From a checkpoint of a small contrastive image-text model.
Data: trained on photos with spoken descriptions (Open Images, Localized Narratives), 50862 training examples, 55.9 epochs.
Rows from block 8 of the image encoder of a small contrastive image-text model, named by matrix and row number. Rows with one number belong to one neuron. Each number is 50 + 12 x the weight over its row's rms, rounded and kept within 0 to 99. All counts start at 0.
After each neuron's rows are labels from the 100 images, of 14848, where the neuron reaches its highest value: "responds to" is what is common among them; "patch colour" is the nearest of a few named colours to the mean colour under the peak. Only what is clearly more common there than usual is listed. The data: photos with spoken descriptions (Open Images, Localized Narratives). In brackets: how many of the 100, against the usual share in percent.
# fc1: MLP up (encoder.blocks.8.mlp.fc1.weight, 1152x384), inputs 77-153
# fc2: MLP down (encoder.blocks.8.mlp.fc2.weight, 384x1152, transposed), outputs 77-153

fc1.52:50 52 51 67 63 52 70 36 57 62 67 60 56 55 55 66 47 66 71 56 64 51 61 63 51 58 33 46 57 40 47 61 52 54 59 37 62 61 46 51 57 69 44 56 47 37 51 67 54 47 49 36 51 45 42 44 49 55 59 38 48 31 57 36 44 39 67 47 54 47 44 41 43 52 85 46 47
fc2.52:58 37 47 55 47 50 61 47 54 47 60 56 52 41 52 49 53 49 44 43 49 54 71 67 47 46 46 52 53 35 42 77 45 41 46 64 38 65 39 53 41 41 37 80 58 37 40 71 55 43 40 35 60 44 67 64 50 53 47 48 44 48 51 62 47 63 33 82 48 63 52 49 35 68 43 40 44
responds to: text has "sky" (73 vs 24.6); text has "trees" (65 vs 27.3)
patch colour: white (44 vs 5.4)

fc1.623:55 52 37 49 52 43 57 46 33 57 54 34 47 64 53 58 54 23 65 37 40 63 59 67 61 41 13 64 64 80 42 52 41 44 32 52 79 37 49 66 41 52 34 52 48 33 55 30 65 49 55 33 37 50 47 49 50 71 34 66 44 41 40 58 45 50 44 52 48 59 37 52 59 61 70 41 63
fc2.623:39 54 38 59 45 51 66 16 53 62 51 52 39 55 50 42 57 36 45 46 40 64 60 61 56 49 52 49 40 45 56 49 36 61 72 40 35 37 45 48 40 47 47 41 52 44 48 50 30 15 49 73 41 56 52 66 47 54 46 48 59 77 56 37 42 73 55 46 55 41 53 56 52 41 34 62 58
responds to: text has "wearing" (30 vs 12.4); text has "woman" (26 vs 8.9)
patch colour: black (37 vs 12.5)

fc1.513:52 41 58 40 46 44 33 33 46 58 42 52 45 43 51 56 27 60 71 38 25 53 14 65 38 52 52 58 43 38 46 30 36 47 53 36 30 55 38 29 54 59 39 69 58 57 44 50 48 64 41 25 57 48 47 57 46 27 41 43 54 37 57 53 53 50 57 27 35 44 48 49 64 47 49 49 57
fc2.513:46 65 42 29 56 55 67 31 64 28 60 66 32 52 48 43 58 44 69 29 45 27 57 40 37 56 56 27 56 45 33 23 54 27 51 44 70 43 68 48 55 29 44 65 47 52 55 39 63 63 53 43 36 35 29 52 64 50 43 38 66 45 49 58 51 34 45 48 57 66 37 51 60 43 42 50 58
responds to: text has "woman" (26 vs 8.9)
patch colour: black (31 vs 12.5)

fc1.403:60 55 60 52 33 42 18 53 59 54 77 47 49 39 57 47 45 51 46 57 34 38 28 50 40 58 50 38 56 64 40 49 53 55 59 39 80 60 41 35 44 49 38 52 34 33 51 49 43 51 35 46 46 34 46 48 31 57 62 58 42 49 31 53 65 41 46 45 53 52 60 58 52 36 50 41 44
fc2.403:60 66 68 34 39 43 47 48 41 63 51 39 50 62 43 64 52 46 50 62 57 37 39 67 52 54 59 50 43 42 52 63 41 49 86 52 60 48 46 36 66 50 54 62 58 41 42 46 57 40 51 28 45 66 39 66 57 64 33 61 45 58 56 38 48 52 36 38 42 48 62 47 64 50 27 40 46
responds to: text has "sitting" (34 vs 15.1)
patch colour: black (33 vs 12.5)

fc1.7:48 25 42 41 19 72 79 30 63 36 47 49 36 59 52 43 42 38 57 54 55 50 61 42 45 46 47 54 79 55 27 71 49 49 53 34 39 65 48 37 76 23 59 68 60 34 62 55 47 50 54 53 43 62 70 68 36 48 52 59 48 44 17 54 49 37 48 47 46 48 63 50 64 70 47 41 62
fc2.7:49 49 49 41 54 48 64 50 58 52 52 61 59 62 39 64 38 59 55 49 54 78 43 42 40 58 34 67 65 64 44 47 42 45 51 51 66 47 52 53 48 51 60 50 25 59 50 63 50 52 56 51 57 55 74 54 49 37 38 41 57 47 51 55 47 52 54 59 52 57 56 55 36 54 51 32 55
responds to: text has "trees" (74 vs 27.3); text has "sky" (62 vs 24.6)
patch colour: black (31 vs 12.5)

fc1.79:48 25 61 52 40 46 42 35 48 73 47 41 52 45 42 41 74 52 47 41 54 58 58 58 46 56 24 29 28 47 46 35 75 52 75 55 62 67 28 48 36 58 27 60 45 58 65 47 32 37 64 37 47 58 46 50 43 61 60 41 45 55 51 41 48 52 53 24 55 37 50 53 18 60 74 47 50
fc2.79:51 64 51 63 58 43 61 56 47 61 48 67 64 55 44 64 64 62 47 60 32 32 55 54 53 81 58 61 61 54 38 50 58 22 51 34 62 43 70 48 46 43 65 48 47 52 46 63 41 60 59 65 56 71 39 48 48 47 66 62 49 49 37 57 65 59 48 58 62 25 44 67 51 40 51 41 55
responds to: text has "man" (30 vs 12.1); text has "black" (28 vs 9.6)
patch colour: black (36 vs 12.5)

fc1.100:52 61 71 52 25 22 40 37 29 39 49 58 44 52 54 54 49 40 49 50 52 74 52 45 59 60 58 43 59 56 58 67 46 40 58 41 51 53 59 45 45 45 30 78 25 36 40 38 39 67 63 50 38 60 49 46 61 50 68 68 48 59 60 38 52 60 76 52 59 27 59 37 76 42 54 57 53
fc2.100:59 52 47 64 51 33 46 52 54 49 49 49 39 65 46 64 61 51 31 38 62 62 69 58 34 55 39 58 48 19 47 52 32 61 58 80 47 52 43 38 77 37 35 59 62 33 71 43 50 54 44 38 59 46 45 51 45 74 68 34 50 47 48 61 56 48 54 47 53 44 44 78 69 35 59 73 52
responds to: text has "lights" (25 vs 7.8)
patch colour: black (34 vs 12.5)

fc1.712:41 44 53 59 55 67 44 73 51 60 33 50 54 39 59 23 52 49 46 66 77 49 36 45 43 49 70 25 51 45 41 56 71 38 59 49 23 48 55 52 46 41 59 66 51 68 29 36 38 48 57 66 42 57 77 43 61 48 37 27 41 43 64 60 38 39 52 51 31 50 54 63 45 47 55 48 47
fc2.712:55 73 71 65 42 52 63 58 38 68 36 38 63 42 59 48 38 42 60 51 35 62 27 73 57 51 69 44 50 52 52 61 53 42 67 52 51 39 61 81 45 54 43 52 65 43 54 71 47 65 40 73 37 52 40 45 58 52 49 39 66 26 68 50 58 61 44 51 61 34 29 57 39 52 40 41 41
responds to: text has "screen" (25 vs 2.3)
patch colour: black (36 vs 12.5)

fc1.711:54 62 54 29 65 46 42 51 39 32 45 70 33 54 55 57 39 45 47 31 77 59 70 52 56 43 47 43 70 58 60 33 60 60 41 58 56 49 56 40 63 58 24 55 38 52 45 56 25 64 46 39 38 41 44 55 53 37 61 58 38 57 58 37 42 46 45 45 47 48 68 42 55 72 61 50 28
fc2.711:40 41 21 54 43 46 68 52 61 57 60 49 50 41 54 42 39 30 70 44 56 54 65 32 52 34 66 48 60 42 59 59 42 47 57 32 37 50 26 48 59 55 39 68 57 55 69 56 50 40 46 40 38 35 43 53 46 34 64 47 57 47 34 35 46 64 28 49 42 53 68 38 41 47 64 48 69
responds to: text has "sky" (83 vs 24.6); text has "trees" (67 vs 27.3); text has "buildings" (35 vs 11.1); text has "clouds" (26 vs 4.2)
patch colour: white (40 vs 5.4)

fc1.561:85 24 57 36 34 57 80 42 50 43 26 66 42 72 51 60 38 60 57 48 64 49 69 83 36 51 58 53 44 39 49 67 46 52 25 36 65 42 57 50 33 38 41 80 43 44 40 62 39 38 72 50 57 64 34 64 50 57 53 60 63 51 60 43 28 37 59 47 44 64 61 49 51 37 46 42 48
fc2.561:61 40 61 69 18 39 78 64 78 57 59 69 63 44 61 56 60 47 47 34 53 36 39 69 64 39 50 46 51 57 51 39 51 34 57 50 56 42 57 58 46 54 48 63 27 42 49 49 54 55 60 42 52 63 51 57 67 51 46 66 37 57 43 54 71 34 52 62 40 59 53 28 55 65 65 29 59
responds to: text has "black" (36 vs 9.6); text has "color" (33 vs 13.3)
patch colour: white (38 vs 5.4)

fc1.284:36 47 59 65 47 51 49 34 49 49 21 49 37 68 39 49 37 55 59 44 47 46 51 37 49 54 61 52 68 46 56 41 76 58 36 49 59 66 60 46 56 49 61 38 68 79 50 41 43 53 65 54 44 57 41 57 38 55 46 41 59 61 50 41 41 31 80 42 55 74 67 55 49 07 30 62 51
fc2.284:44 43 21 29 52 65 44 40 37 46 50 48 42 58 38 48 54 38 46 55 61 62 33 36 62 47 41 44 59 62 52 51 27 34 60 37 54 57 41 47 53 35 96 47 18 51 55 62 48 38 52 40 43 47 81 52 48 38 46 55 45 63 58 26 27 61 49 67 41 47 44 74 33 45 21 47 44
responds to: text has "buildings" (28 vs 11.1)
patch colour: black (47 vs 12.5)

fc1.516:58 42 37 63 62 41 51 53 63 48 33 42 50 55 42 75 36 53 44 63 74 41 44 39 45 62 39 31 57 63 53 42 48 47 43 68 38 82 47 55 52 72 46 38 49 65 55 55 49 59 61 49 44 39 44 38 51 46 47 39 48 55 40 28 45 52 94 48 62 60 46 73 51 37 53 52 57
fc2.516:64 44 40 46 35 46 58 36 48 51 55 37 65 39 45 68 36 45 72 48 57 40 62 49 50 59 36 65 49 57 66 52 54 62 37 54 60 48 35 42 56 46 57 68 49 26 44 46 49 58 65 37 55 29 46 61 52 23 53 60 56 48 49 20 54 41 38 39 31 64 56 69 17 61 54 42 27
responds to: text has "wearing" (30 vs 12.4); text has "grass" (25 vs 9.7)
patch colour: black (31 vs 12.5)

fc1.542:46 48 64 69 46 35 52 35 54 41 59 53 50 73 37 41 40 43 48 76 49 50 66 67 48 51 54 42 76 41 42 47 37 49 32 49 53 53 60 40 54 61 25 74 48 43 55 64 59 42 34 48 37 26 48 48 39 56 67 63 46 54 58 48 34 75 56 57 53 41 46 43 71 72 26 33 61
fc2.542:53 76 43 53 61 52 47 43 56 55 73 38 43 51 52 61 66 74 30 53 61 67 60 50 31 39 54 61 50 46 53 62 55 36 42 49 60 46 39 62 54 38 39 66 76 42 47 47 42 58 30 43 48 60 53 51 58 57 36 45 51 41 64 23 60 41 43 37 63 48 37 43 57 53 43 66 68
responds to: text has "water" (25 vs 8.1)
patch colour: grey (64 vs 37.1)

fc1.96:17 43 40 57 51 67 46 65 43 60 29 69 44 48 37 64 44 55 60 41 34 57 38 61 42 38 68 30 54 23 43 60 38 57 45 60 30 72 59 57 56 52 50 46 42 55 46 65 44 39 59 46 51 51 54 47 51 50 39 51 39 53 21 45 51 37 59 41 40 32 58 76 61 64 43 37 59
fc2.96:49 36 46 45 69 62 25 67 60 44 70 54 31 44 39 64 46 49 45 56 38 60 43 33 36 42 49 56 54 32 61 49 61 60 75 37 41 59 37 47 61 44 52 57 46 20 49 63 52 50 60 46 63 45 40 50 42 57 56 56 56 74 48 38 42 49 60 53 57 54 54 57 55 64 36 52 41
responds to: text has "standing" (70 vs 23.4); text has "people" (54 vs 22.3); text has "wall" (45 vs 20.1)
patch colour: black (50 vs 12.5)

fc1.457:56 53 64 47 81 42 33 52 38 56 63 47 41 39 42 49 41 57 61 43 47 50 50 79 52 34 57 63 43 43 61 26 53 68 32 55 50 42 51 55 38 39 48 55 54 58 56 73 29 39 71 47 40 65 66 33 43 34 50 33 14 44 49 44 60 53 56 65 42 51 33 51 33 52 59 65 44
fc2.457:43 62 26 43 60 55 50 56 56 64 55 26 34 65 55 47 54 24 60 48 55 44 39 46 62 46 70 47 59 33 48 38 58 30 61 52 52 60 75 47 39 33 52 63 60 49 37 30 49 33 56 25 32 44 54 97 41 50 43 52 37 76 50 60 32 43 50 72 59 63 32 42 66 61 54 43 42
responds to: text has "trees" (63 vs 27.3)
patch colour: black (30 vs 12.5)

fc1.729:47 46 35 39 44 50 62 48 61 57 58 66 65 45 58 65 48 55 55 18 45 47 41 60 58 48 74 60 58 41 47 69 65 64 56 51 44 55 47 43 72 34 66 67 60 70 38 35 60 53 79 47 55 56 42 41 35 57 56 53 36 55 44 45 51 66 71 38 65 40 53 45 41 31 48 40 47
fc2.729:42 38 62 41 59 35 58 73 70 50 57 51 67 55 36 38 70 39 47 56 46 45 53 54 43 35 46 49 44 53 44 34 49 65 66 50 46 33 47 56 55 46 39 40 68 25 44 67 38 25 58 48 44 41 43 39 35 63 49 35 60 44 56 53 37 49 40 75 64 18 64 64 46 64 49 49 63
responds to: text has "man" (36 vs 12.1); text has "wearing" (36 vs 12.4); text has "black" (31 vs 9.6)
patch colour: black (47 vs 12.5)

fc1.754:43 40 37 43 53 41 52 54 43 58 34 64 33 46 59 34 31 46 47 72 49 49 54 48 53 39 44 59 65 75 39 50 91 37 51 43 39 49 63 52 56 45 42 53 61 72 44 34 60 57 45 46 55 51 47 60 42 52 62 66 53 45 40 25 50 52 61 48 30 51 52 51 47 53 32 51 50
fc2.754:39 50 54 78 31 28 72 55 69 58 47 57 29 76 59 47 47 53 55 44 53 72 86 57 64 37 53 64 56 40 44 66 51 57 46 37 56 52 56 49 68 54 41 54 38 44 65 44 27 46 42 52 72 46 28 44 49 75 26 43 41 35 56 47 54 54 36 60 31 62 45 47 42 35 59 56 46
responds to: text has "grass" (26 vs 9.7)
patch colour: brown (71 vs 32.6)

fc1.455:32 42 53 37 56 55 43 38 56 48 58 56 54 41 45 40 54 56 37 61 41 52 73 64 60 29 48 22 74 56 46 65 65 67 36 52 55 35 58 64 58 40 46 55 32 43 48 61 37 30 56 45 31 41 59 38 15 25 55 46 33 56 53 52 19 50 57 69 54 63 47 60 39 37 52 33 74
fc2.455:53 37 43 72 54 51 41 45 53 60 52 30 30 53 49 82 37 31 51 51 76 49 55 55 23 55 64 44 45 46 60 47 37 54 44 54 38 50 28 57 56 62 64 44 80 38 52 56 62 45 53 47 54 52 66 42 28 67 57 17 30 47 65 66 40 47 67 43 54 43 58 70 59 49 73 64 63
responds to: text has "sky" (58 vs 24.6); text has "trees" (58 vs 27.3)
patch colour: white (32 vs 5.4)

fc1.223:42 57 56 25 44 53 42 58 52 38 52 50 40 60 46 56 58 49 63 40 39 37 64 51 49 42 48 49 33 64 65 50 50 51 47 46 70 63 76 46 30 39 62 29 35 64 41 57 39 43 51 51 63 37 69 44 56 46 39 51 55 66 35 45 31 55 50 48 41 70 70 58 54 37 48 41 45
fc2.223:20 64 56 52 46 62 45 56 45 59 45 48 40 58 53 70 41 47 56 65 39 47 45 58 51 64 63 59 58 66 71 33 66 63 46 58 52 53 33 50 48 64 50 62 62 58 45 71 48 63 40 52 52 50 72 50 37 39 52 64 35 45 45 58 62 39 57 50 44 47 68 53 58 49 57 58 80
responds to: text has "trees" (58 vs 27.3); text has "grass" (25 vs 9.7)
patch colour: white (44 vs 5.4)

fc1.31:50 44 66 34 52 50 61 72 81 56 47 52 88 34 63 40 35 68 64 50 69 33 54 65 44 35 46 43 59 53 79 40 58 43 54 51 50 55 71 55 56 47 61 49 67 60 40 43 43 38 60 46 49 43 48 46 49 60 31 46 23 74 38 81 38 46 41 31 60 47 43 72 70 58 29 63 55
fc2.31:38 51 46 45 56 44 49 56 61 62 35 39 26 43 33 44 42 58 52 65 42 73 27 71 59 39 48 29 56 68 43 47 73 45 52 48 44 38 44 33 56 50 53 44 48 36 40 31 52 50 39 34 48 36 44 31 74 47 38 58 60 31 14 69 55 56 52 65 49 53 58 42 44 48 45 73 33
responds to: text has "dark" (28 vs 2.1)
patch colour: black (52 vs 12.5)

fc1.573:44 41 56 62 52 38 57 54 36 60 61 51 27 34 66 47 56 57 68 48 69 53 51 42 63 50 37 42 48 27 49 43 65 62 46 43 51 48 44 36 48 61 43 58 61 56 46 59 43 66 45 28 44 56 53 27 53 83 64 47 56 52 43 55 41 36 68 43 49 35 72 47 59 40 52 60 62
fc2.573:44 54 29 53 40 52 68 68 53 34 30 44 65 30 55 58 66 45 55 25 62 44 58 52 32 38 55 38 30 40 53 75 67 46 44 43 38 52 34 44 43 55 47 42 62 53 51 31 24 34 57 62 13 48 64 64 64 58 58 54 42 43 49 30 51 48 61 34 39 41 47 54 43 44 57 48 56
responds to: text has "people" (48 vs 22.3); text has "sitting" (35 vs 15.1); text has "table" (33 vs 12.9)
patch colour: black (39 vs 12.5)

fc1.733:54 70 23 93 56 64 47 34 55 73 26 51 55 47 61 45 69 45 64 48 57 40 76 44 56 69 67 36 64 61 50 63 39 54 66 39 37 57 47 59 65 54 65 54 50 66 49 71 48 43 51 42 24 55 59 48 27 29 52 71 31 46 62 55 50 46 61 53 53 60 44 54 54 42 47 59 76
fc2.733:65 48 27 59 42 59 60 34 54 54 39 50 62 54 53 42 32 60 50 50 38 65 51 48 56 60 34 47 44 41 61 66 39 46 41 47 63 46 49 41 42 50 66 51 46 56 46 53 69 45 39 49 43 39 42 55 56 53 49 47 43 64 62 50 43 54 47 44 63 34 58 51 60 50 60 38 54
responds to: text has "grass" (25 vs 9.7)
patch colour: black (29 vs 12.5)

fc1.532:36 51 45 26 47 68 45 35 50 38 50 67 59 60 39 51 41 67 54 60 33 35 39 44 42 67 48 59 44 43 48 32 61 51 31 65 63 42 45 56 62 37 58 51 57 40 50 38 40 53 47 42 37 29 52 50 64 58 51 38 44 51 50 71 56 45 43 53 38 48 38 49 61 69 51 63 45
fc2.532:56 73 63 45 59 63 43 47 62 52 54 81 63 54 63 45 56 77 53 47 67 64 53 40 54 40 34 76 50 54 58 44 48 59 54 64 42 49 56 64 65 41 63 48 36 61 50 28 42 55 54 63 45 63 42 44 57 39 43 43 47 42 57 65 22 59 40 46 42 50 50 68 55 33 35 41 64
responds to: text has "trees" (87 vs 27.3); text has "sky" (79 vs 24.6); text has "plants" (26 vs 9.8)
patch colour: black (29 vs 12.5)

fc1.400:30 60 33 48 35 59 64 53 45 54 42 38 54 56 51 43 41 39 62 52 39 38 56 50 58 61 49 54 35 53 52 61 51 40 83 56 46 46 34 51 51 29 54 31 49 52 61 39 55 64 35 35 58 62 54 64 78 56 41 35 56 44 58 37 48 29 39 45 62 71 52 43 56 68 30 33 61
fc2.400:59 68 61 38 42 41 42 50 52 54 61 39 48 66 48 59 47 51 31 52 83 47 36 68 34 62 62 43 64 43 61 39 43 53 40 49 52 43 50 70 67 56 57 65 47 64 56 43 30 48 38 28 64 53 50 58 43 23 76 39 36 54 59 39 43 52 45 36 48 47 44 24 22 51 57 42 52
responds to: text has "trees" (60 vs 27.3); text has "people" (54 vs 22.3); text has "road" (37 vs 8.1); text has "buildings" (28 vs 11.1)
patch colour: grey (73 vs 37.1)

fc1.664:63 48 91 53 56 55 51 78 35 40 61 38 58 56 48 58 53 37 39 30 62 50 57 50 64 58 58 54 51 63 39 50 46 38 52 40 57 62 72 37 48 24 48 65 46 65 47 52 64 45 65 31 56 46 33 50 33 45 55 65 42 62 61 52 76 59 47 48 55 55 75 42 53 48 32 58 73
fc2.664:52 47 47 40 30 70 47 56 50 52 68 72 46 36 54 32 67 39 44 52 37 47 52 42 53 42 38 43 67 66 29 52 46 69 39 47 46 44 56 53 51 35 46 32 44 45 51 34 48 44 61 35 38 28 28 39 57 47 69 65 52 55 44 18 44 46 61 71 56 47 42 42 32 44 41 50 49
responds to: text has "standing" (51 vs 23.4)
patch colour: black (48 vs 12.5)

fc1.269:32 53 43 55 49 51 55 46 70 55 27 57 29 41 47 39 51 48 49 29 44 30 47 70 62 68 47 35 68 52 52 37 41 78 25 60 49 66 71 58 68 51 35 31 55 60 54 55 52 66 51 30 56 31 65 37 65 69 32 35 44 35 31 47 60 35 46 42 62 75 46 42 46 38 58 61 49
fc2.269:63 57 45 33 60 76 16 43 37 61 73 73 57 42 56 64 62 41 60 55 52 48 54 59 53 52 42 41 56 41 41 59 45 63 55 60 48 63 28 48 70 58 43 34 49 48 77 35 39 57 36 34 40 63 43 48 43 30 50 52 40 55 67 60 67 59 37 54 37 28 51 56 36 62 48 56 56
responds to: text has "standing" (65 vs 23.4); text has "people" (56 vs 22.3); text has "holding" (36 vs 16.4); text has "two" (29 vs 10.9)
patch colour: black (31 vs 12.5)

fc1.702:64 59 43 46 58 54 57 45 66 46 49 53 47 75 47 43 62 48 46 60 53 60 40 55 61 45 51 61 42 52 47 65 62 59 49 51 56 46 66 48 74 53 48 52 40 39 35 54 63 51 52 57 46 44 57 52 50 57 40 36 26 49 46 43 57 44 52 33 40 52 47 51 49 64 53 58 62
fc2.702:38 52 49 60 55 42 27 27 47 35 57 29 66 64 55 50 56 61 61 52 14 61 48 37 57 56 43 48 50 52 32 35 72 62 63 62 48 60 50 53 61 66 78 63 37 54 39 19 52 59 46 50 58 48 23 82 70 51 57 48 65 44 54 56 52 55 69 75 50 48 57 57 31 48 35 50 48
responds to: text has "trees" (56 vs 27.3)
patch colour: brown (60 vs 32.6)

fc1.322:47 48 61 61 44 44 33 57 78 60 64 64 49 55 45 41 27 58 29 46 47 41 41 37 49 58 64 37 50 36 44 50 46 72 34 37 53 57 72 66 56 68 67 64 65 59 44 42 55 37 48 43 55 53 51 52 40 28 37 15 39 48 58 48 44 64 48 69 42 48 45 40 51 60 59 44 54
fc2.322:45 59 56 65 65 51 61 39 56 66 42 43 10 40 63 21 36 36 38 48 48 36 42 71 20 42 35 60 35 30 63 67 59 35 39 48 50 31 39 54 57 63 48 55 52 43 44 43 37 67 44 73 43 57 52 62 61 51 62 55 55 61 68 32 35 62 50 67 26 30 46 68 44 32 41 61 41
responds to: text has "sky" (85 vs 24.6); text has "trees" (75 vs 27.3); text has "buildings" (33 vs 11.1)
patch colour: white (62 vs 5.4)

fc1.459:58 39 56 49 22 36 65 43 44 36 35 39 18 48 20 37 56 59 53 63 35 44 42 52 53 45 56 47 50 47 63 40 36 59 63 55 57 66 38 72 49 55 50 41 54 51 47 44 56 40 55 51 53 52 52 56 63 48 41 38 51 45 56 24 91 48 71 40 49 59 38 54 71 48 57 72 47
fc2.459:57 58 63 50 56 58 65 64 45 37 46 61 51 59 73 52 66 39 45 37 39 46 61 37 65 72 42 38 47 48 38 47 50 61 65 54 35 46 60 22 64 33 19 53 63 67 73 48 49 45 50 45 35 25 46 70 48 73 53 58 66 48 54 42 59 41 64 54 34 58 41 51 76 74 51 59 52
responds to: text has "sky" (51 vs 24.6)
patch colour: white (25 vs 5.4)

fc1.213:60 51 62 33 33 47 68 67 65 47 51 68 29 32 55 68 43 58 08 45 79 68 27 49 41 54 55 68 42 47 43 74 38 84 57 54 37 60 35 48 60 70 52 66 54 44 52 43 55 45 72 36 59 39 40 33 68 53 51 55 58 40 43 55 43 52 56 64 37 57 55 47 49 34 66 45 44
fc2.213:55 66 56 54 49 54 65 38 54 57 48 60 58 25 33 59 35 42 59 51 56 43 47 58 39 50 54 45 53 30 57 48 44 43 42 59 56 48 56 55 50 66 42 59 47 46 51 54 41 46 54 50 50 42 63 56 49 62 59 39 60 79 48 47 46 47 31 68 40 29 79 49 47 44 50 43 49
responds to: text has "sky" (79 vs 24.6); text has "trees" (60 vs 27.3); text has "buildings" (40 vs 11.1); text has "building" (31 vs 8.5)
patch colour: white (31 vs 5.4)

fc1.495:40 49 35 58 61 41 48 31 51 65 53 52 55 45 68 18 33 45 63 53 53 48 54 35 41 37 57 62 62 49 43 41 54 46 73 61 40 47 42 48 27 63 53 44 43 39 42 66 36 34 55 60 62 49 60 51 43 53 37 61 65 48 54 24 56 60 68 65 56 41 42 64 45 48 39 47 59
fc2.495:36 54 47 52 45 41 52 54 56 52 38 58 61 54 48 72 57 42 40 49 51 58 23 50 52 70 60 52 52 46 32 67 38 44 71 47 52 48 46 42 48 41 52 58 69 44 35 62 59 45 37 56 39 32 70 61 48 61 50 56 50 40 49 44 59 44 27 53 47 47 43 44 29 34 72 53 50
responds to: text has "grass" (29 vs 9.7)
patch colour: brown (61 vs 32.6)

fc1.397:50 28 52 53 50 47 43 47 44 39 43 35 20 48 68 55 38 41 66 43 47 42 66 62 57 64 46 68 43 57 43 52 46 48 44 11 53 52 37 30 43 63 33 51 45 48 36 47 62 44 31 55 44 53 70 48 55 45 46 52 58 48 75 58 52 50 61 72 49 45 41 23 54 60 74 40 40
fc2.397:61 63 64 51 39 46 57 58 41 58 74 49 38 45 57 53 41 52 58 69 65 62 43 38 73 53 68 58 51 53 54 31 26 48 59 69 54 51 43 60 56 46 47 59 56 61 37 66 55 42 43 23 47 57 76 46 40 34 17 63 53 55 53 65 66 41 31 56 24 47 65 59 53 58 66 45 47
responds to: text has "sky" (62 vs 24.6); text has "trees" (61 vs 27.3)
patch colour: black (35 vs 12.5)

fc1.605:50 46 71 59 45 45 53 40 53 62 46 60 49 50 38 37 33 48 41 35 55 67 64 42 29 50 41 77 32 47 52 51 34 58 61 52 57 16 60 51 64 36 54 65 56 50 57 39 36 65 41 49 64 64 62 51 55 58 22 49 58 62 56 49 59 61 55 60 82 40 36 43 54 51 56 54 51
fc2.605:37 48 59 61 52 68 53 49 59 37 54 64 35 41 34 56 51 32 45 42 55 54 37 41 50 54 67 60 35 45 58 54 60 64 50 54 26 45 50 46 42 57 50 51 28 55 45 40 55 47 80 39 48 36 40 61 45 52 47 44 46 41 58 58 71 47 54 74 45 27 34 49 51 48 45 32 41
responds to: text has "black" (48 vs 9.6); text has "white" (45 vs 11.4)
patch colour: black (34 vs 12.5)